Rows from block 3, named by matrix and row number. Rows with one number belong to one neuron. Each number is 500 + 40 x the weight over its row's rms, rounded and kept within 0 to 999. All counts start at 0. Numbers have three digits each.
# fc1: MLP up (model.blocks.3.mlp.fc1.weight, 960x320), inputs 0-159
# fc2: MLP down (model.blocks.3.mlp.fc2.weight, 320x960, transposed), outputs 0-159
fc1.374:567538518528520503472533464502467588498573458486527485460464520484485508506442503493492509504471507525510471500507564533524366403533548616489553538529493397444551489495416568445469458593568512491503536501495550477505509515479468478547520412503501514534493509471560489520535466497499588523534514580516488438502484493489552507545531382453477572493440479494489534459569535470538483539548496575375582510519501473505553498539474486473553525453513493456516462424500506553600494507519466
fc1.375:551527500427496488496450528489520472497511529452503486533496569504455567452440534527451488519536482491564506433500496565522625469542530531508448450531457456490382467489508460537507509560481452537426451490503558508514508514484395495335503550454483514479510461433496489516492529652480532533466404511497535510496579500492521435526543495533451566483532467454514462520510499512542465506502439488463544481485473447474548503488499511474542462511507514480516482497482386517421481526506467
fc1.376:504542509536541508481499552551531566494475505498512487489483499512454521470559494533536517421467524561478550447462528528575554555554425413598493509539536438492441548486513484503489459455560527482481546516460530489538418514480474496583472488547503568507495455477427503467498534523498441467491459473510484494505549483587440447527535531480429371507467457444498490527535544568530473542524480457498449425464493438466498559516452527488521457531545524522468522499546466444473515501453518
fc1.377:571532408498470466476492502555475496492567505516510495570524535498577489459480543544506513417481535464497538433528444547503504434504487495521539473472542515415510568516521463484475524512588500476547436451573504419503517442524558528546496503456544470490546430510518518434476522524519508427575481430490513513500455572516443512502445490468559528481539530548482517515614532452512478546538460484482524522456492498456484455439545560490530501484498559512561564524514440523529528483458546
fc1.378:525462506466518457476514488519488506509396488550488564510536578501387427510471506513490542468472485509530446471448531514504545447498541537567524561416543393496534497521469490522535559539495510513548498492560512542507521584445463472517432442502461525497432419531455488508483472587507570485499445496482492477436488531476479481491478487530480445509484504497474500496450549532604522477455469555466471521479581494485479527496506495591445466545600541474455546513580523562516520551442474
fc1.379:532495498484505504471478530536533519482507485446513525519513504523460557524498498523482451560551502509601498491524470476517499473511535526484436501531510465485376461490486478541438526513520573562483517477479477466489525617534488530500501525464465481518516415358490521487483473563498507569437449555506516542533515500572439444515474525616507481492558536499517470557404528480457443578521535497436466486471488468474467515513493498524574509494554539537489397536486457558499492478484527
fc1.380:452571555477458492430455497501485569516534547515468464510528531590559486548461508488508520491557444500494477449534485480469454513539500458511479464546481519533595468486524474540471462487518571469536514474516564509454483730537533531514467494516501531455531491482448581561517492527515580531438478500484489464484519495539569505569472501515529489521527502460477434517452587484519432473478495456528495407476452472454489543507533479471522423511512488455508539492531486500471501519464489
fc1.381:549641517496501478475500498479477491497556520440503507465482512515485487517444494481512582415497520551501503523506466520427470489508475483515480418531472651478442487491517523498527499507550532506509443569458535478506468504505370532438475492531533514458523543501499500501501585559514524511544435616483494477506522525525583454515530548433551497471531550504514517547568572526545510537511490569546510499536473510440445512555468508507530567457565525488478542422462478525481493497465529
fc1.382:501422539528493520496483549556505531481475543496528494489552516516406458503510517524472607583494506541406562433487483493512502523564532523497517526502573450512476466519580548463529530457496437548480460517474450511501469474507645515476493528489436556430488510583474456466531432442492546484437484479426514563487418532477436450468489464427536555493545491491504466483477531504497466492495454459515494496485504451477460502553538541544497488486528508571559502555555576479478492454417547
fc1.383:500534567528533538482481564513540459493536577438563501510529488449501487502464515512525526546444505502489507568514463504510520446513483481479496403493458517534483512481585550574495488471511541463453459531519506478452444530453561467459424497536520491522467466405487500504485614446521423393437482514486492481466498480468604507455505507500531426510562492506524499480445517460547552476499489460497574468532474467425509516520477502549492486489508470534439578464454458527436468525549514
fc1.384:503472473502501508497484545589499511497527532462493496503528486577607503492518509482497526526531458480492520452504504494482457506491547494449513599469497508504528472505509472506487527460553516426498440495536526474469486609523509478545518324510506457547442578456508443492541395399537521513462514415506495502514476481522490514479421462543509548474524475496506492490477516498396502477436484419475444468478511487534461505550542517465516513525474509488521504477514549518513499489498526
fc1.385:462669537474535499434469531486485495471533487521531485463566507443550513542469512514477530465512484458534455478487470480438436482547495450478502428529448539495469494483501450553454562478504608582532488494500528469480469515572450532414509515483469549522504491455409479556510503452466475480521431485512523501507466492596559501520464495503493500497547464476493412498418561463491527514459477441531514431483409496427499504515517503498458359505502510459518509538558454517488489496498503
fc1.386:589417485457579507476484445445537556444487446519481481489510504483520511515498510514467499542556499469545517466491486573617486475546507616488422474514448483458408476492506411512554522460473556506566551490493561475472507598517535438484499402486507533525484511518494436497532454491491530587440514459500540561451429492562469526512512501468461465464496502456486465468415405486493466473484511568468533459475559507528520497506493543499417511508508535456488501538612559577510464510560549
fc1.387:551486473498490474556483521442530514510501489502519480518529469528536548494471447555468586509484502442523461500544554503475488533453468468430527603488520448541463463499536431463529482542446520576499519507507540488538460462494534566501559456483469471515458483459526525474542410506534556499511524482560494459483449608478491534459460418473433507501393450468482498432508485552470517497515471518361440470438463496488407480492421554470468446513407494510535515492550472461551588509589489
fc1.388:474479446431454547474509496518539552521585546436507496564467472470496468497533475420514520481488455491465503501500508539508470522495469429529469545488424531482519498481564440473515561491458446494494500497487544399514541557488497465431547506525512528586623566491518529542475449534497493527487519526495487511491484442501460588527483474482475501497435525462515498453542497453421504534482497494457502467435489499535529539503571553496495508476472478461569493480526557453578485497548483
fc1.389:466530446476524564507442473457473546487539455552561490528526480515480463476484502487488525497521467433504493499525545512483436520520492494568542535500505491524547492532617482507501490527489523535519487467434537547447550504496523492503482525504540479482472540522527486609491455504498518530497440495505503509459491555441523540548492490431490538515521509449498491405433478387491479485515473484553447489554528528440457583533506477505516476501477510451641575526524539498482516507499545
fc1.390:499506514508508565411488481559456462499551547486536491502523519538524539543532526478480491480503562507448453509558548538474499488453475455465498419516486506539549474505515547590469506481573455513469460470516567409491451439498540499488484489479513512511496483527503463480503450488479582469471556494511497490502526461528505460513504454417439399502550568502486520559475475483423430520527455442464584550449497474483521485482549534444441471501481516490555505525525530512499598486462545
fc1.391:467518509468496512481514428489538494565518463475449471516452503451520548479527458452571519539565461435501453528548446534539470422511546473431438506540457484446605481444459518453491484545490568459499504469511516506481555510470456520601447508525526540451518524454505502512454520463534489561559519469563455480473567468521587475577460531507442531586501535480474582507515511508492436512487546447441561534503526499535536535475512459506444526522488520459490421516492517463524464538591491
fc1.392:488533496492585487519423468521501579473483569527534522523491571487446555482432515557471544421530490484507537417478452534476525478485522454485436560560526507503473559446552476560550506543479546513461482487544492521482547541552543525516496550418519529415588496436502469553434517512479464512494436497503490543476533496478527508526541477517504464491563528467512475453537457555511495498580484501478523484418447522506515499502419473470525476513520481567470500542445424491472527491518450
fc1.393:546534431541509457535480526364460479490481526481581515484464483503534481506433470492426522542493528401474468519504537540530455499418490522468521521588520491549548568496486498466475488472532542546463491472611526465488454487485514571452544597553509517553476463546526486470490459512529447486521407511490480480540559456520516458472505475543580535495548483523472470516398469490503471527520588480471535442445533542497461481510473509489482490556516457479463618444472526436548534548537500
fc1.394:514531481480521543512521487499457463517493535592400486493518521496473616556531517453476536522534487522538526378500560498486453502494504499452489407534498506498493605439500525522510471556518504461529472487372511473530433482498476541487502513524500491480486542461466498485556513481509510514493500524476497474489477484475511530506443439493564505498509603519512455568489487571529452497506516495535447554533523537521460497492521523460462549583565473463468457507543511463469474459473516
fc1.395:541522597430469456488476451488462519505514632524461539500462518529506438430470502522484549505508535485496527446477557496497481502474526488499534389479550522450549523458516504499516507547525511546482460553514506532481502533524540531519452523478485556434573469517445497518454395458485503497508504514519505528503481586455487487551569452503533497496341479505470509542481485559566500462490538502475512499481436516545482491483511499516441531518453498445493493506461510505426474568460523
fc1.396:485525512498486485513514493475505512512489488470580556540487505560566504460440477480539639591488471478541537551511468489606507477510484479504480488544475567443537493509467598514533507519502428596463484518485477464506511539508572533522483524458501486434494529445530525478518516424492446418544433613531491550484486564496590514490445559450484509519471468499477544464551527515505421542548541547485505528528438493495513490447485495507573523469507506492490478411443451486478467457471502
fc1.397:539555517491540525451497535522467459477499505466508484478511566500575486447491502498502566549506466452475510459554462503486476466564446536499459451519508524423460555479521485539519559446540623482492473473480528457503461520522513399529485519464522490499543467521445440557535474419513459443514442482539530567504504467548554486548509528464479399512579527463496460561476520507480504523459448401517563480496449487422456517503518499551515415481511562525528515528542450481420443461386528
fc1.398:542547545505537580507548524400490459503603480534492505490485464496453551361489486421472528518485540488558511439513539540502517500494444470435529579539538518469524544531490583539525515543535483518507475494526519511501477469510485531530588533502480439510465443507540446474519431509518527516456494489487484493508509540501428543470572436497475526479528508507486519484506501476569481456469538515504509501413476464499545588474495507530493479502596448521535398507496545511563596500529499
fc1.399:522524513481558510462476488449546511485478507519478539488557508517545540532491526483489502572517463476531509472481493587615473478509535537408479501537494459453434523463494466493545519524478501487559436528476530458485516639499504473488464377481521505496515500470493400475521478613493505484530490546513538548463511492552486515531504504424477511505499490464528489504482398437460511537500498503503526548471488502503546501545516562502491513494474486449491418509500471519525441493544553
fc1.400:522537518502535501429472505521466507505529535439516485516510557463540453480489521498520435522535475506497531547505484426517539499575544476533451454498514599516437475474524495527490496475554521470443483493461487538476530556549575438432478473494584510490517559508494554517491546457498464513492440469520511480530506475537447507543480536477514430525544558444513505546513623507471508506518479523510570517519452502442490530529535464521506524480538543506432502476498462545427416549441565
fc1.401:574483500462534471536489507490540534494539495475511497446484558504410556496528488500508588540553466512444531488518464498496459471526497520528507473495460448489410470484517514455609541545522534495487593538473473452475533398498458569491578528525548477502495480511504493532494406511472470434496542630516529534471474491501444493539558481522450479511525490499495542464535476517480428505525533643530556527461499489604490528497479497520511568522533531488520537558494485449441501523550537
fc1.402:492500447483513392493406434525468588492489563480498477510479588511452480510440487504481517480508532514525473397488521535481492506520592467577493585547462498445483446511575479493548513486473500494510515509553517506536504497462498474510463495434546515451543536490507524532377535498481472507515480477492496523449512501483538484526503535557525528499523498491498494517464483535455428487525532503450596482452457470500541593500480527533491529586469589554562492484490484479543492533561476
fc1.403:521510420460571484564481457540480427495448452525535523512522483557468478478482479569506534539491490458492434428480508543507476504518453436519497578484429483521482576472508484514557535481474501543490520487528472518557471495505507584485581510393523527477522536492488463457437424495506575418574493530493496497523613513511525421489489477545386566495523444464495551487438514499489481483509493516455522433384512498488490532557451481510443415528467516546548489516509490483512520514494533
fc1.404:599532479495552545502472469449488477486522428480529438430512533364486489554494524437496548430552503530502473463481497543454480496496518471527447511501454471477464418496471438487492553507441591519521499519551522537511530641490456437581518532488484586499520402519468472473488509437486455481545506474481498463401538493547535482482521515502491584484494514462518499500429423466513511553521504515514544507506520506474504526560481522520482530448514537520507538469532580607468451485570484
fc1.405:528568450481546516523480452504501503510521479413534513514455525390530454503433444437502608485505468515485529441549506573454474489516495462524498429511493450514528515464497543487513532525556463527473539462425522455514558435450455518545483588518503504442503502509503497538482518405529371467580465455535484523484521482444531541530534500455489590524502530506458544516529482456517452513600486391490553507500491486445492542481507449483484514444515518564530515493481517443478449500458499
fc1.406:524544572473542548548458547486537532487527504539493524516525498581544536527439536535508542536512498463505537466519487472546529465495469486388512452522559475487494481440496535541445525548558510483494434518531508513473432508496546463491492466457456499508569440447472438416478465508505481529547489516509490574435499509551432527557493436425480467509532505477501501493505477492497503497509465514521433442504503467509480441472455476502564447521523483514527523476468460482504497508470520
fc1.407:508501511504571507500518493427492517510457563439469470520465508559553528489549486468503492617520471451548566512476499538487507506547495428511444465440444496442519572474542529450562537526516458566592475533534537425481505576448516431543538459510540471537551524479486491537538454504526537541508480532505499471385410555470521467469514418487430517498501487488480487490456460517397426519470482477559505520510514501549468429509550560462492424468516453484519524485458526390534486530498441
fc1.408:511543472484538442532482490464547548496468495498481493514497468528530469529517486528518516508476463469530452500504517522560491517442505529505488562569459439436512517532480437473528518470467552554549443465496577563528451461474483594608484573448506464559464507435540466541521407494487542433488485551491490443475464494528485530509526439445525367507583435501489458502501484566517501524507520468505489435467485482481493493530467527486491437509524487484508582466486454464585460476555490
fc1.409:519428587474529494488479546467511503510515481501494485430482479477446482491560488458507503486513491552555479464495514510521492484488491468517465436521559529472514530521466517549489499422415472541506485531515507505473514468482520478512435513572468557473518503500526483549500540488501535539493487540508499474474514545490490506509469451519535506516456459396469511515529502503486483578534574501556437522536512522446518467511544498443540511440548508469490567516465560463472545517525534
fc1.410:581517499498522520487552496461488451486476478458571536471567525485495558521496508475474582597485476505501515467481494540495517476526529519553455465493529537464509512534574532484593541445517525555501510511504501393485482526468496433456490559453488499487487540524457483497544528527494498428482442575492508434466494519459516478462555491498450563482479517527540440501470452440459462576505433539523480553488431474445428518556539536556589448429515532473573516553527464504488483479446549
fc1.411:547533507475522588488456554458428473535508519456592512515526501521421491455486484519526501493503439509653393474520466502556503498511453495494556462485501559529618497490501523480525495471524455495456412479538486540478402536547451363560541542412477464526495430469457555516512434477555515487530495518511486493493478510512504479515539430459472497468464500493486496475505475485466497541516519518567503482500477572500479513569532511492480480431460502506471601513498562558561571489494500
fc1.412:520448501502572460461466447522559488548512459535469510509479478530493576536494480492548515478489508499527484438477545518515482495447433491421482528488486504547430551483512495528479438504453502476482564431491407580474494511444465482441560421520507515493554481542520486521489437458515475425524487528488454478521508478444416517506489503505539528497527458545485521461507504450496512578536508503504500532491531511537568519533498502525527562440537443538485473542479517466461497540455511
fc1.413:515451501478454543427509496544541505504439544434483506558512511493542482474569482453533523491498477577464512435476476498505501467552528458505474524528484480590453506516612495465510530486466446497510545487494524520493497584520527508539488486589479485499406562517527501494476554543518483495488503471473507437510541508461479564456506542576546481479467444464507462480465507583464533467569495471523506540473516520481451552536499548458437488533401454470513453464474517428479487531499528
fc1.414:542566550501533519424444521555513522492582554477481531544510523583468481529479499510531567492515435525587505522503493450512454503533481549480516469553507549529438470499514566548511543509539500560496450537492499570507536503513537563523532551516568550429529437456498422474504551573512615495547509605524488425507568503515522485518530498511506444506567494512506520467530509502508509541536438477536511488519494531466432522536499491507467517479512494529551562444515489515515496544552551
fc1.415:551486520481543545480518454508455501469440493457534456500528578493518535442480508495473520567527485518444520563493532554492576484581467510536482478526543458501387535513494462480531499487563469523439406501489528483435526469475559455438463455496524531470519467553505566596511466543508571480464475481470530504496586531510576434498571606436483419526536569512516483479471521451434473573534444481479521535520552511495464480543504509522487524442550542532470506442608546561455462486450472
fc1.416:484524521498500508494496515506489471492579465472481436536512535553531515458439510473511494452523474460499507468529456500552478476514458566555495483486469518471452522470498497495459511522499494490467543529440513369523519425534439444429521517510520469500527559519493561527514450371492550528530499546545509499529460505504489511548534542430461594496503498467535487528501532526449476506508442562455441513423477448412469531583523462477534480495494578509486509455453414515442445530513582
fc2.374:479501468581471537484522503536517456533485468497450514495448524490470523414487480463525512470512431572509466538482414524502440466537437557506556485495457571435450501499504498539524465534528620374437549461484584476490506489492540485520538452568470490574526530522482493526505542438560515502509531556492486515529485542494536531543477484497437499491461465453502524489551550508521578513505503510495455536529526491503457523489490490533478500539440584515464436543487511502448510476545530
fc2.375:469478467501500524520513483487495535462447501521462515500468592526438496485531516491550525555494542499381468517468519451495490506478515530504502541458505510535538509584524460580522533504535575470395410509492490483500520401540571476565526546474454512499503484497526523471481467591523572618525553514496420496483421446539515532490472470432492455496494472550502513502483579469496536539478501520490484505453491464506525440501513535502486532539529534453541487507513579516635514519476587
fc2.376:539508473510466518514503534460500450519529518495483463491473507482520444511544518551470531617537490563586496455509496417493485532497515477561487578476487630525591415506519484408480542490441492527441537512479475473469489464481490548544484419519489451517535509536494524419457538431434509503503514555511532578508581456496492476473527481372539488497451449552482512533519465476532410579521467558473558478473518471533553483521529555472468465468507432508531466526464553444524486488515499
fc2.377:512493524536545446462526509519414468515483538511542494500520495490588468526493484487523513455466423465551564432494470546499455512546544504499505523547513512502470472512559423479442482505487459592532444558453503412517455569491455479492538505431476487441538464455505545497473490508513547427492451398543506535546531466543493543465471469566486439476480451503498495468484450472566526507526523521513485467497440531472488504489512513467432488472468556558517543428537466447478577446513486
fc2.378:485442498529477492442554457486538525499476456477539464427515588498465536486529495585550541467487521530419562523441519522531560481447492583509512523534454507526469497497491531564532538460477508499519508472588564546491524388469483508515456509499479492548525430426500517436606508615545502438524516571514483516494550477473535511500511514460477629485567521528503451496486529526593476454483486422486558499506478460451449496467502532493471510507443525485460521556513445522445507523532463
fc2.379:470563492417521473484476456537464550517563521468477555510504505556478502528476509472500514532516538504447435468481511576494565495528507514497494469451532440580576528535510503494487524479581500513450452494551486457462506389527471516465525555547470566488491493542456469539474492534500547588562558522515453477498530505547493444525542455471495543547510503536477515556450505535476562559529489437529478527494464538498537462504507450553609499571509509426484484489464564590602519460507539
fc2.380:488559529537493518527438526481527531537504471501495468456457522443409481500483474538510514462510489451466499495498485510496661496507510597530521532478556493512448473489475481592527448493480485581489409494534492471475472477510534499561474413519492485481540460538491500480486525584502575454532494489473502480464478523480438535507529546535470494514506464492480542557570477457479509457559489550498486485523437465564458448476521459544490488511467472522524508386514454513459520492494500
fc2.381:467454472445534490486453481478458500484441461465514532522456461537472532479474511449545395484467446511429499546556499494551502510514479557517481428459520406515507467492516453526484493488483482536502478485508494540536553473509620439544531422458520551421533448517534453492475420482501501487442513572502518366527472564503653458509459502532550449499480532477511467498555536468512529452486483450494479509457510482523511416520453469476528425549542530537464474593462529507529504498473457
fc2.382:531591448541500536484438491492492459454527504488486519466509549462495503500505567504515397601484516509481480503535499480399524481500463474511444466533506573439455472447520533557491450530462541516474485449518494480436560418487267546473529535464481519399436485459538476385463570465475565548540442501513473524528551495511444490510459518525512435472482484462551485508473439472507495537487483506483512541475497449542518471568515481446497478496530525466517463411545461436523557452492531
fc2.383:511508430528523509543519554558488434500490445473408534479494404468453508566536505544488500526484465470463504453521518611519433477509552514548558492427510462525480502538527507499559497586550481471436448513460443475458531470583478569545504470560590530458492515566503500462445469509441510539525514500469497515476459519479569528519541531430513427489501459522527473470453475534474492491501542559519476509498519529479466545493561495482557466507472519496523536536556505506532526513501489
fc2.384:477483493539452471529534486545536509462421463480463533559539467531507508538449487431514466479487455510493526475497485469584470518485480488479473541480529571512432519459499547516455553580485467512454482527469494490544525430481500488412532497511464554507471518436520494447487523445471444493482488489513506588485571549492599519462506479371478463483503479478544433435445502472470472513530488615507448465506428542519502489491536544559477504474504530552503484623525569547525461481466484
fc2.385:447630456491494492501485498397500517526513510504517542426461521423433496485491492531490523420471498457439509493502495462461540491542503397492527491528526501483503481499544447550485522496478525488445498488495491605498519539562475511451503545515527516493504524555432526439493523635512599508503453529508488489510412516513462505508593516454513489490527471516483582500535584468498476519585510577540487460511427513503535498511510484504544398497514518508491507545421524515512517468440495
fc2.386:495450512511484511510477531504537486456504509481514530505502542567532476541487526526504354478522541542504513497489479402502523485516478556491480477473513383496480510504503442455505482461486574458544498551539511517505512439546542483388503453512527470478524495535542493469500462533493551615462495604457504495471429530501602429439500535558504510457479493498518507527557526528490445484511483520517474485477535513408439488518517554451493538486517501479438461477441529465492536492476524
fc2.387:435422444531485518499530486495505558507446524482375520467476516514611462510576493476510548541442439476461464495482520581590494460540474467492477496522554516495492492556517458453478484498505513446492541499489502470565503604525486549492496506491507529555523545594510587519537559494517517563486537475483493482525545474489530534562492457461417485527513532492505489510511518475502486494505490573499469475590560494437478497474454527533453518490528524427517497490492548480525624520546497
fc2.388:415455486507520446512504507456448496497544488462567510473493465452553461467485491460485610490481494513561458536512437477498493492475517397453555568507532433523410474510510451467511506486463406472466613544536487526478517443505498566475437546513498505517514478461487513527486540474505465549418506445507516590448476483506478455479526516448462498488562469467495523507536394558497486476548509595504516473492551523508525516533484516515483499521474525484528541467500513460499519475531436
fc2.389:526490401486495438477553496513466410529445453395578487480488480467553484472492494486481510508496481542455472488502529521453528494468571484564444480498483491552494498464442522519454551454502511479494519457516472456489544508451536530548515531497538512457482508546485483551494505470525598526436539457534473507468501518451483455496457493412512557465462496575487486589462508594508526521478516506501551525536499504409469462515445553479467489496462526493379452538498494520587468477472471
fc2.390:478457514455500530425511512461563569497524456535497475526530556514533481481481480414491529501500605395530459551480466470540517500519497483525480436523474509427459402541468414414512483487522574561523447557476505440537446530491475486466516494454483499525517449514504460592557562533481558477513510489475533489470507507461484486518462496545414586484522446473564532503497499561414453452518476554423500396525538535503496486575468482489521518491551502532437484469538519528502613562521451
fc2.391:497559499551502502513481513516490493493511468500481524426503491476466531512526516414462363505514516528572510528505458267436611480495480483479479511452565489483451515501512540509508486536464475518462384507515489409471498453473366656495489588498536505445477556515491489533478514464468527433536477413515576513503635461504493522480533494507512449439501513533539441491498418505487459520536527444473447536481488445505508506546485548468487498496522506497535508472521520513471533549514542
fc2.392:509519505521439563484486434521458506474492556488523451548500565557462531491468480505531494561492463485485487596507467578497562522492489508558455460462496469435512489460468535543554479519511503495548369502447462480506492563414547432502504463413517435494518512563546457487520519470559516464496560545482481475517487502473599528452444527483471544488465519456492484531548629447516488445489520473459458514415475497531504508474494512501495477540502498577451458459556447501421453502519470
fc2.393:443495538493460511438519482410500509490516446408459453479477478520535457552385507499447523515471594495513519525531497490479459542527531514516481533414509508524462566472514444511538510518535505467463509496438487485524533531531479512554422570414500505513461491481546486673520456497493467492435514526497520479490484579508521509549500548469592487485468560494490528489514487499451487551530500514452471540542498460543522534531489461492488444497474457492480448538507525482517475530465496
fc2.394:518512471502487408486510515531459452498503512403452497505481508518527547525563506480484539440422500464545477550513506406513532485450479463448521451486558499479457441554559531497522514467540478508498545493549493462518461415480430469501505485514491514487463545487498522412455546515492407464503466461496496543495529498427442451463497539459442505485511479532496514490476490513512488525507506515519572549503501531526488582516488507480534531544556492524496518510527513555564528446478526
fc2.395:466502580431492531478523473573382471498518635432485515512483528443515475386451501542554534509464459541504517571536550456475492520536459508511539448488525461427499456525477498544507527475484548430488507597524485502443575479490487459463548493504511523487565530550526540509561562490520469547505479503470496501474433559447546505454621544492466516493606526486517502479506486462468550479502482517552465497495451555546475488488536495524508488502494506480589537486500490432560479540497489
fc2.396:477468553457463505478501474512525529484476501492558554458500479557438487435420507505482448635541514570475567494498477569498509501465451481465509457507482361532468507544507516449503488475515584459528528499556561637522516491510427479495478509501508505498533478486510425508495449485540544505472504508534470519477609511452591504490460524602507441517486504488471497477510513542498512452457457477516496540472502525486444501488472548452461509495474560513489517497518517500461475512472466
fc2.397:544448496466459501548483505542502485441504480441505500540535523460543547504485530447453503543482480590468415488554504497566463486497509518528518531462489593528501495466448528430490513532535533482457444495496520415460497428495605527503512434513521496498530515534591572501476503516504454462500548453446503522562479481518526492492501479502529556459491571473594441532511441487555577473479492494454490521452559454477477443533511428502506588478540443463468485465524507520536461551484483
fc2.398:462477451486469513502568505457480526527607427543625474496489549499454494613523515538453503504514585532489454485490473488508512488530510479523498406495449499537487586501422473474460482501525521510492499475474472518485521525516521502482535526471485432503513514475533480506532504508483501513504500498490499508532513507496465491517440501504482513491586503509478505504501485490554537595485438505470596474597523494486445530550529530516448512436391527482509384511528498456476481538491493
fc2.399:417522501499549573502519567490512521462422475489487502573494510521331506490512525490527348555556482538512496499480433411534494527481496480485499545503434504477556465486486505504494486470488545477443529505445516618580486551520606430423493485448486476458541526430487494432483487437503516577508472477467546588531543471460566469527479505515446496460450481516491489556496553464558521523480447672507529528503478549473496554483480506505507509517530444496451503579477485471472493469517502
fc2.400:535530500481496460499523491495504488515522474526535544568492509435473550484498447564487476522496550488493513449432484599498561542480527494496549525521496398473512500581549502478529501522513542501443441506490463459476505389509514411507572450502506548503486464534417470431468475468513524513523491409506495483490431515550459450467516455516458528533445389514490558512474454473523510542509483428536539461464428567467539510519489482540558473504479543568532568467472550550592503496520471
fc2.401:495468472485506482505546500508481530488423498470565480469497490614496538476532479459555523455470511495553475547524574504458453449500481536512501566463415547469592461504495501450501484510487473467529593603546521380466482529486506526510447521456509482519511471605532520563495504492447406442496469430444480561505459493513495491459525485549482537451520571487504489479522529445468456505462503378480444525489514506527480481548429490498532536476471508499461490509537441506515542474507471
fc2.402:499499483500514534510553490573496441509545525513487515520520564419545505537471493512520543384472490541524524498507453453489486490442481491487544563549458399429358583531462502541437517529530489492498497480460484476536518384515305435508519538469524512578508527509499513475543489547509446414495526549507522601454496521453515555487490465467493506481542491534513505475437527501522471509461524452523452525478472506528541493491524496441537520528454528540524503607506524530523493533491557
fc2.403:451430508458477550520519503535475482501592552487561499486485502524500442446437487464464577523551565502473444543447494478530459536483467475492501512545512534549478535490476429473524493481479612422488567491416514463489477520467516540499527532553510508561530515572507530551497515519454538406490517542536489468555397477508533451463463512466401458480473530555522423551436526525483490512467503468487500476487446459472543530477533458477564483517510461515485422506461475459479533525557457
fc2.404:460418523466459553517494505442589558511517466417512454507454487597497475477558517584474564462503508573485484475503471474491509486528493443529529519428457481506423447550462452547482509533525557478514513502509481472521545498509489547505506540450503489511502485385548458489488445506455458423427536448462497481503532454478504571472558475487493471484492465540500524498489495461542485521494505544491532421494482484480450470548550515496450531477482461448609531430503478456589531526509501
fc2.405:498485514430518435489487432421514484451499470522522543445485441449607473498528528509471419479521492501522518555487527432602518505501527456513503477499468559495457515494510472462452499427501501503488512535516529491518546555543571470389487547517511505472501482533487455485552474484473337515497486488446531590542479512456524494479544507504529438434510509500513521480520447592485478495520471601528484490512508500433545504560493583521534540496478478523451473405458482448482514450484460
fc2.406:485474536457510469461519497591526522496486485465466453490453520418431530510488515546500489394520465535527472397506502570510564515456539504422542429547470416470546498499519531537437490488516547456484503521512487531481472528487522392506471478518526486520555481484553424425488469567538586490506488482457538573508507575496654523472528515404536427491463461477496487510475572533481524528442440469493519480533475504562480576536486494483515500477540505525554516458547511532534489507468467
fc2.407:467548490506545467494533504454459518494540510563456459563481578612565512460491470554487581671447488473482542530484526543459504525479492406472472528477464538462525500529507483464514470474513500494534543504439496403495517385514476460390492526520531515539466506507512423444525531511485603480534516550528494551460564494526528505512455537532512517517509557529448505559458504531511446446418492499512495531508496522576503543499484472506529470493467458467428530531572491468490506496521535
fc2.408:447488565563528496494550523516526567462463527503435537445516512493530445495475512494473552542516435508534494456540541502488478402483498503452473527488493542512477514524476526533457462476465544407482481487499393631478474555515542576430497516510541478551461457574526440555504549456484491420496546501543532530504532472492500554520446539483531590451489457446559439487443562520472472493466498547496486535564520512485549443495435554518521481542477523469487543452526568393412543454539509
fc2.409:487490448484554435515457488460469526490564522540473499472501297507484540485465514544456500486438441480472465531511451516476504512450532470453498525471524495542487513472463523490482468398450457470568477478480511504499462515521486502488450486460484550474529568512516506563504560482463517541501492526470496512487505520511502550466550482498548489504517502430520500453481502486451510354532447525539466505524472469504510497499470446529487522482481437553521520498514506547517405540468453
fc2.410:488514491498463505522517510510476582513491556581550482542477587470531548456516507503509625535471517479543509534451522361491477486455423514503533516480524533498491482443456464540510475497490502506494423459493473471531520425477417468505495505496491486495478482526446513437454519487509554652525502568508522478502547515406451552549511508601532442500470413459504533522467489428513492491491490504486525479505492507447493389485480469414477514486540583562492513492509483468475509493505589
fc2.411:417442500523476462495473462446495600522467489488565480489520469532468454540473488430517526475507567493411506544532444488477496477516524505477508459536548446500415550500534480512451460488518497507511421493506525548548473463472557406433476519484505492506435588511458522571516530478514389508498489543529493504480513522566524459476538530506524524531515534574508492513498480500459480417535504513489561508460423498462447512449501498492447498481492467560494441468522465449506572552475532
fc2.412:499515427545498524484468550475511485522546504515523526528518409544470466475532480427491523526483492493530492474519470490514501486504484516556472470538525500496549477461473549506529514400482485495470539509530497610525522492492528508585488486521420529497501525524444425523549469514414509507471457540509532511449455434441486473483549485455474472513520444476475516530561539479493556525554523539539454516536548476384488509488501529506513513494470586545521457439471465496535497498574473
fc2.413:485518537463425542483498530472522490503539558430490505507553464542491476522464492476519584493466586537527501490480439496525451514539532542512452408500492523497541500535479516537537538507577502504544569582534540523465538442480431482466551492501490404504541488418520485453475533571500395470472468484539497498485477478552496501534516600476576495503479551436501459515452536541467503510436432469548477533452446549472484514503515448488544452489562471555475471503575478437499496515485523
fc2.414:553512544548494479475555555530533434519515497535525500520431462586493517512470482538461469484476476501476508473507541587477507503423531506479497542520523518510554491583445589493526492547460491417530446512525475510500505512487444497447460479489516453441487547495562440493562375601534642613526525465549464437499515513540546501475516445527604539485494499486500519537551485497462503459511502519470556527529503487525422541489479508542550419426543431506509518494506538525511503513533564
fc2.415:508563477482587486552552508522453489477380508517518482513473557453543530442507489466494541532530526519501507496498450484472539483515469485468456472515472530447540520498539530511551499505470563525457440481482482489565492520481442482590476556453545501443510433450512466457482482551481592434564514542533482465501457502535522486467446440611511549485474532557496489534568542465471434524455568475463452515518514460590471461537427544507505433490460529589453482595544434508494532510422490
fc2.416:561484509425484519484484484527463528540483487507511520511533545503412523483494534515492496494517602473496435472468492442461489458548517513544504464539484519519490538535547463491455575480436552506540504516531553427548541574509571431587575487501475540452512427576483511502494520425561523589484524479507494497492538505461486485511509472565553476497495441502439564527528539559490513537501470469524509492545483547491505504414563532495534566389470620553523553486441514558561530484474495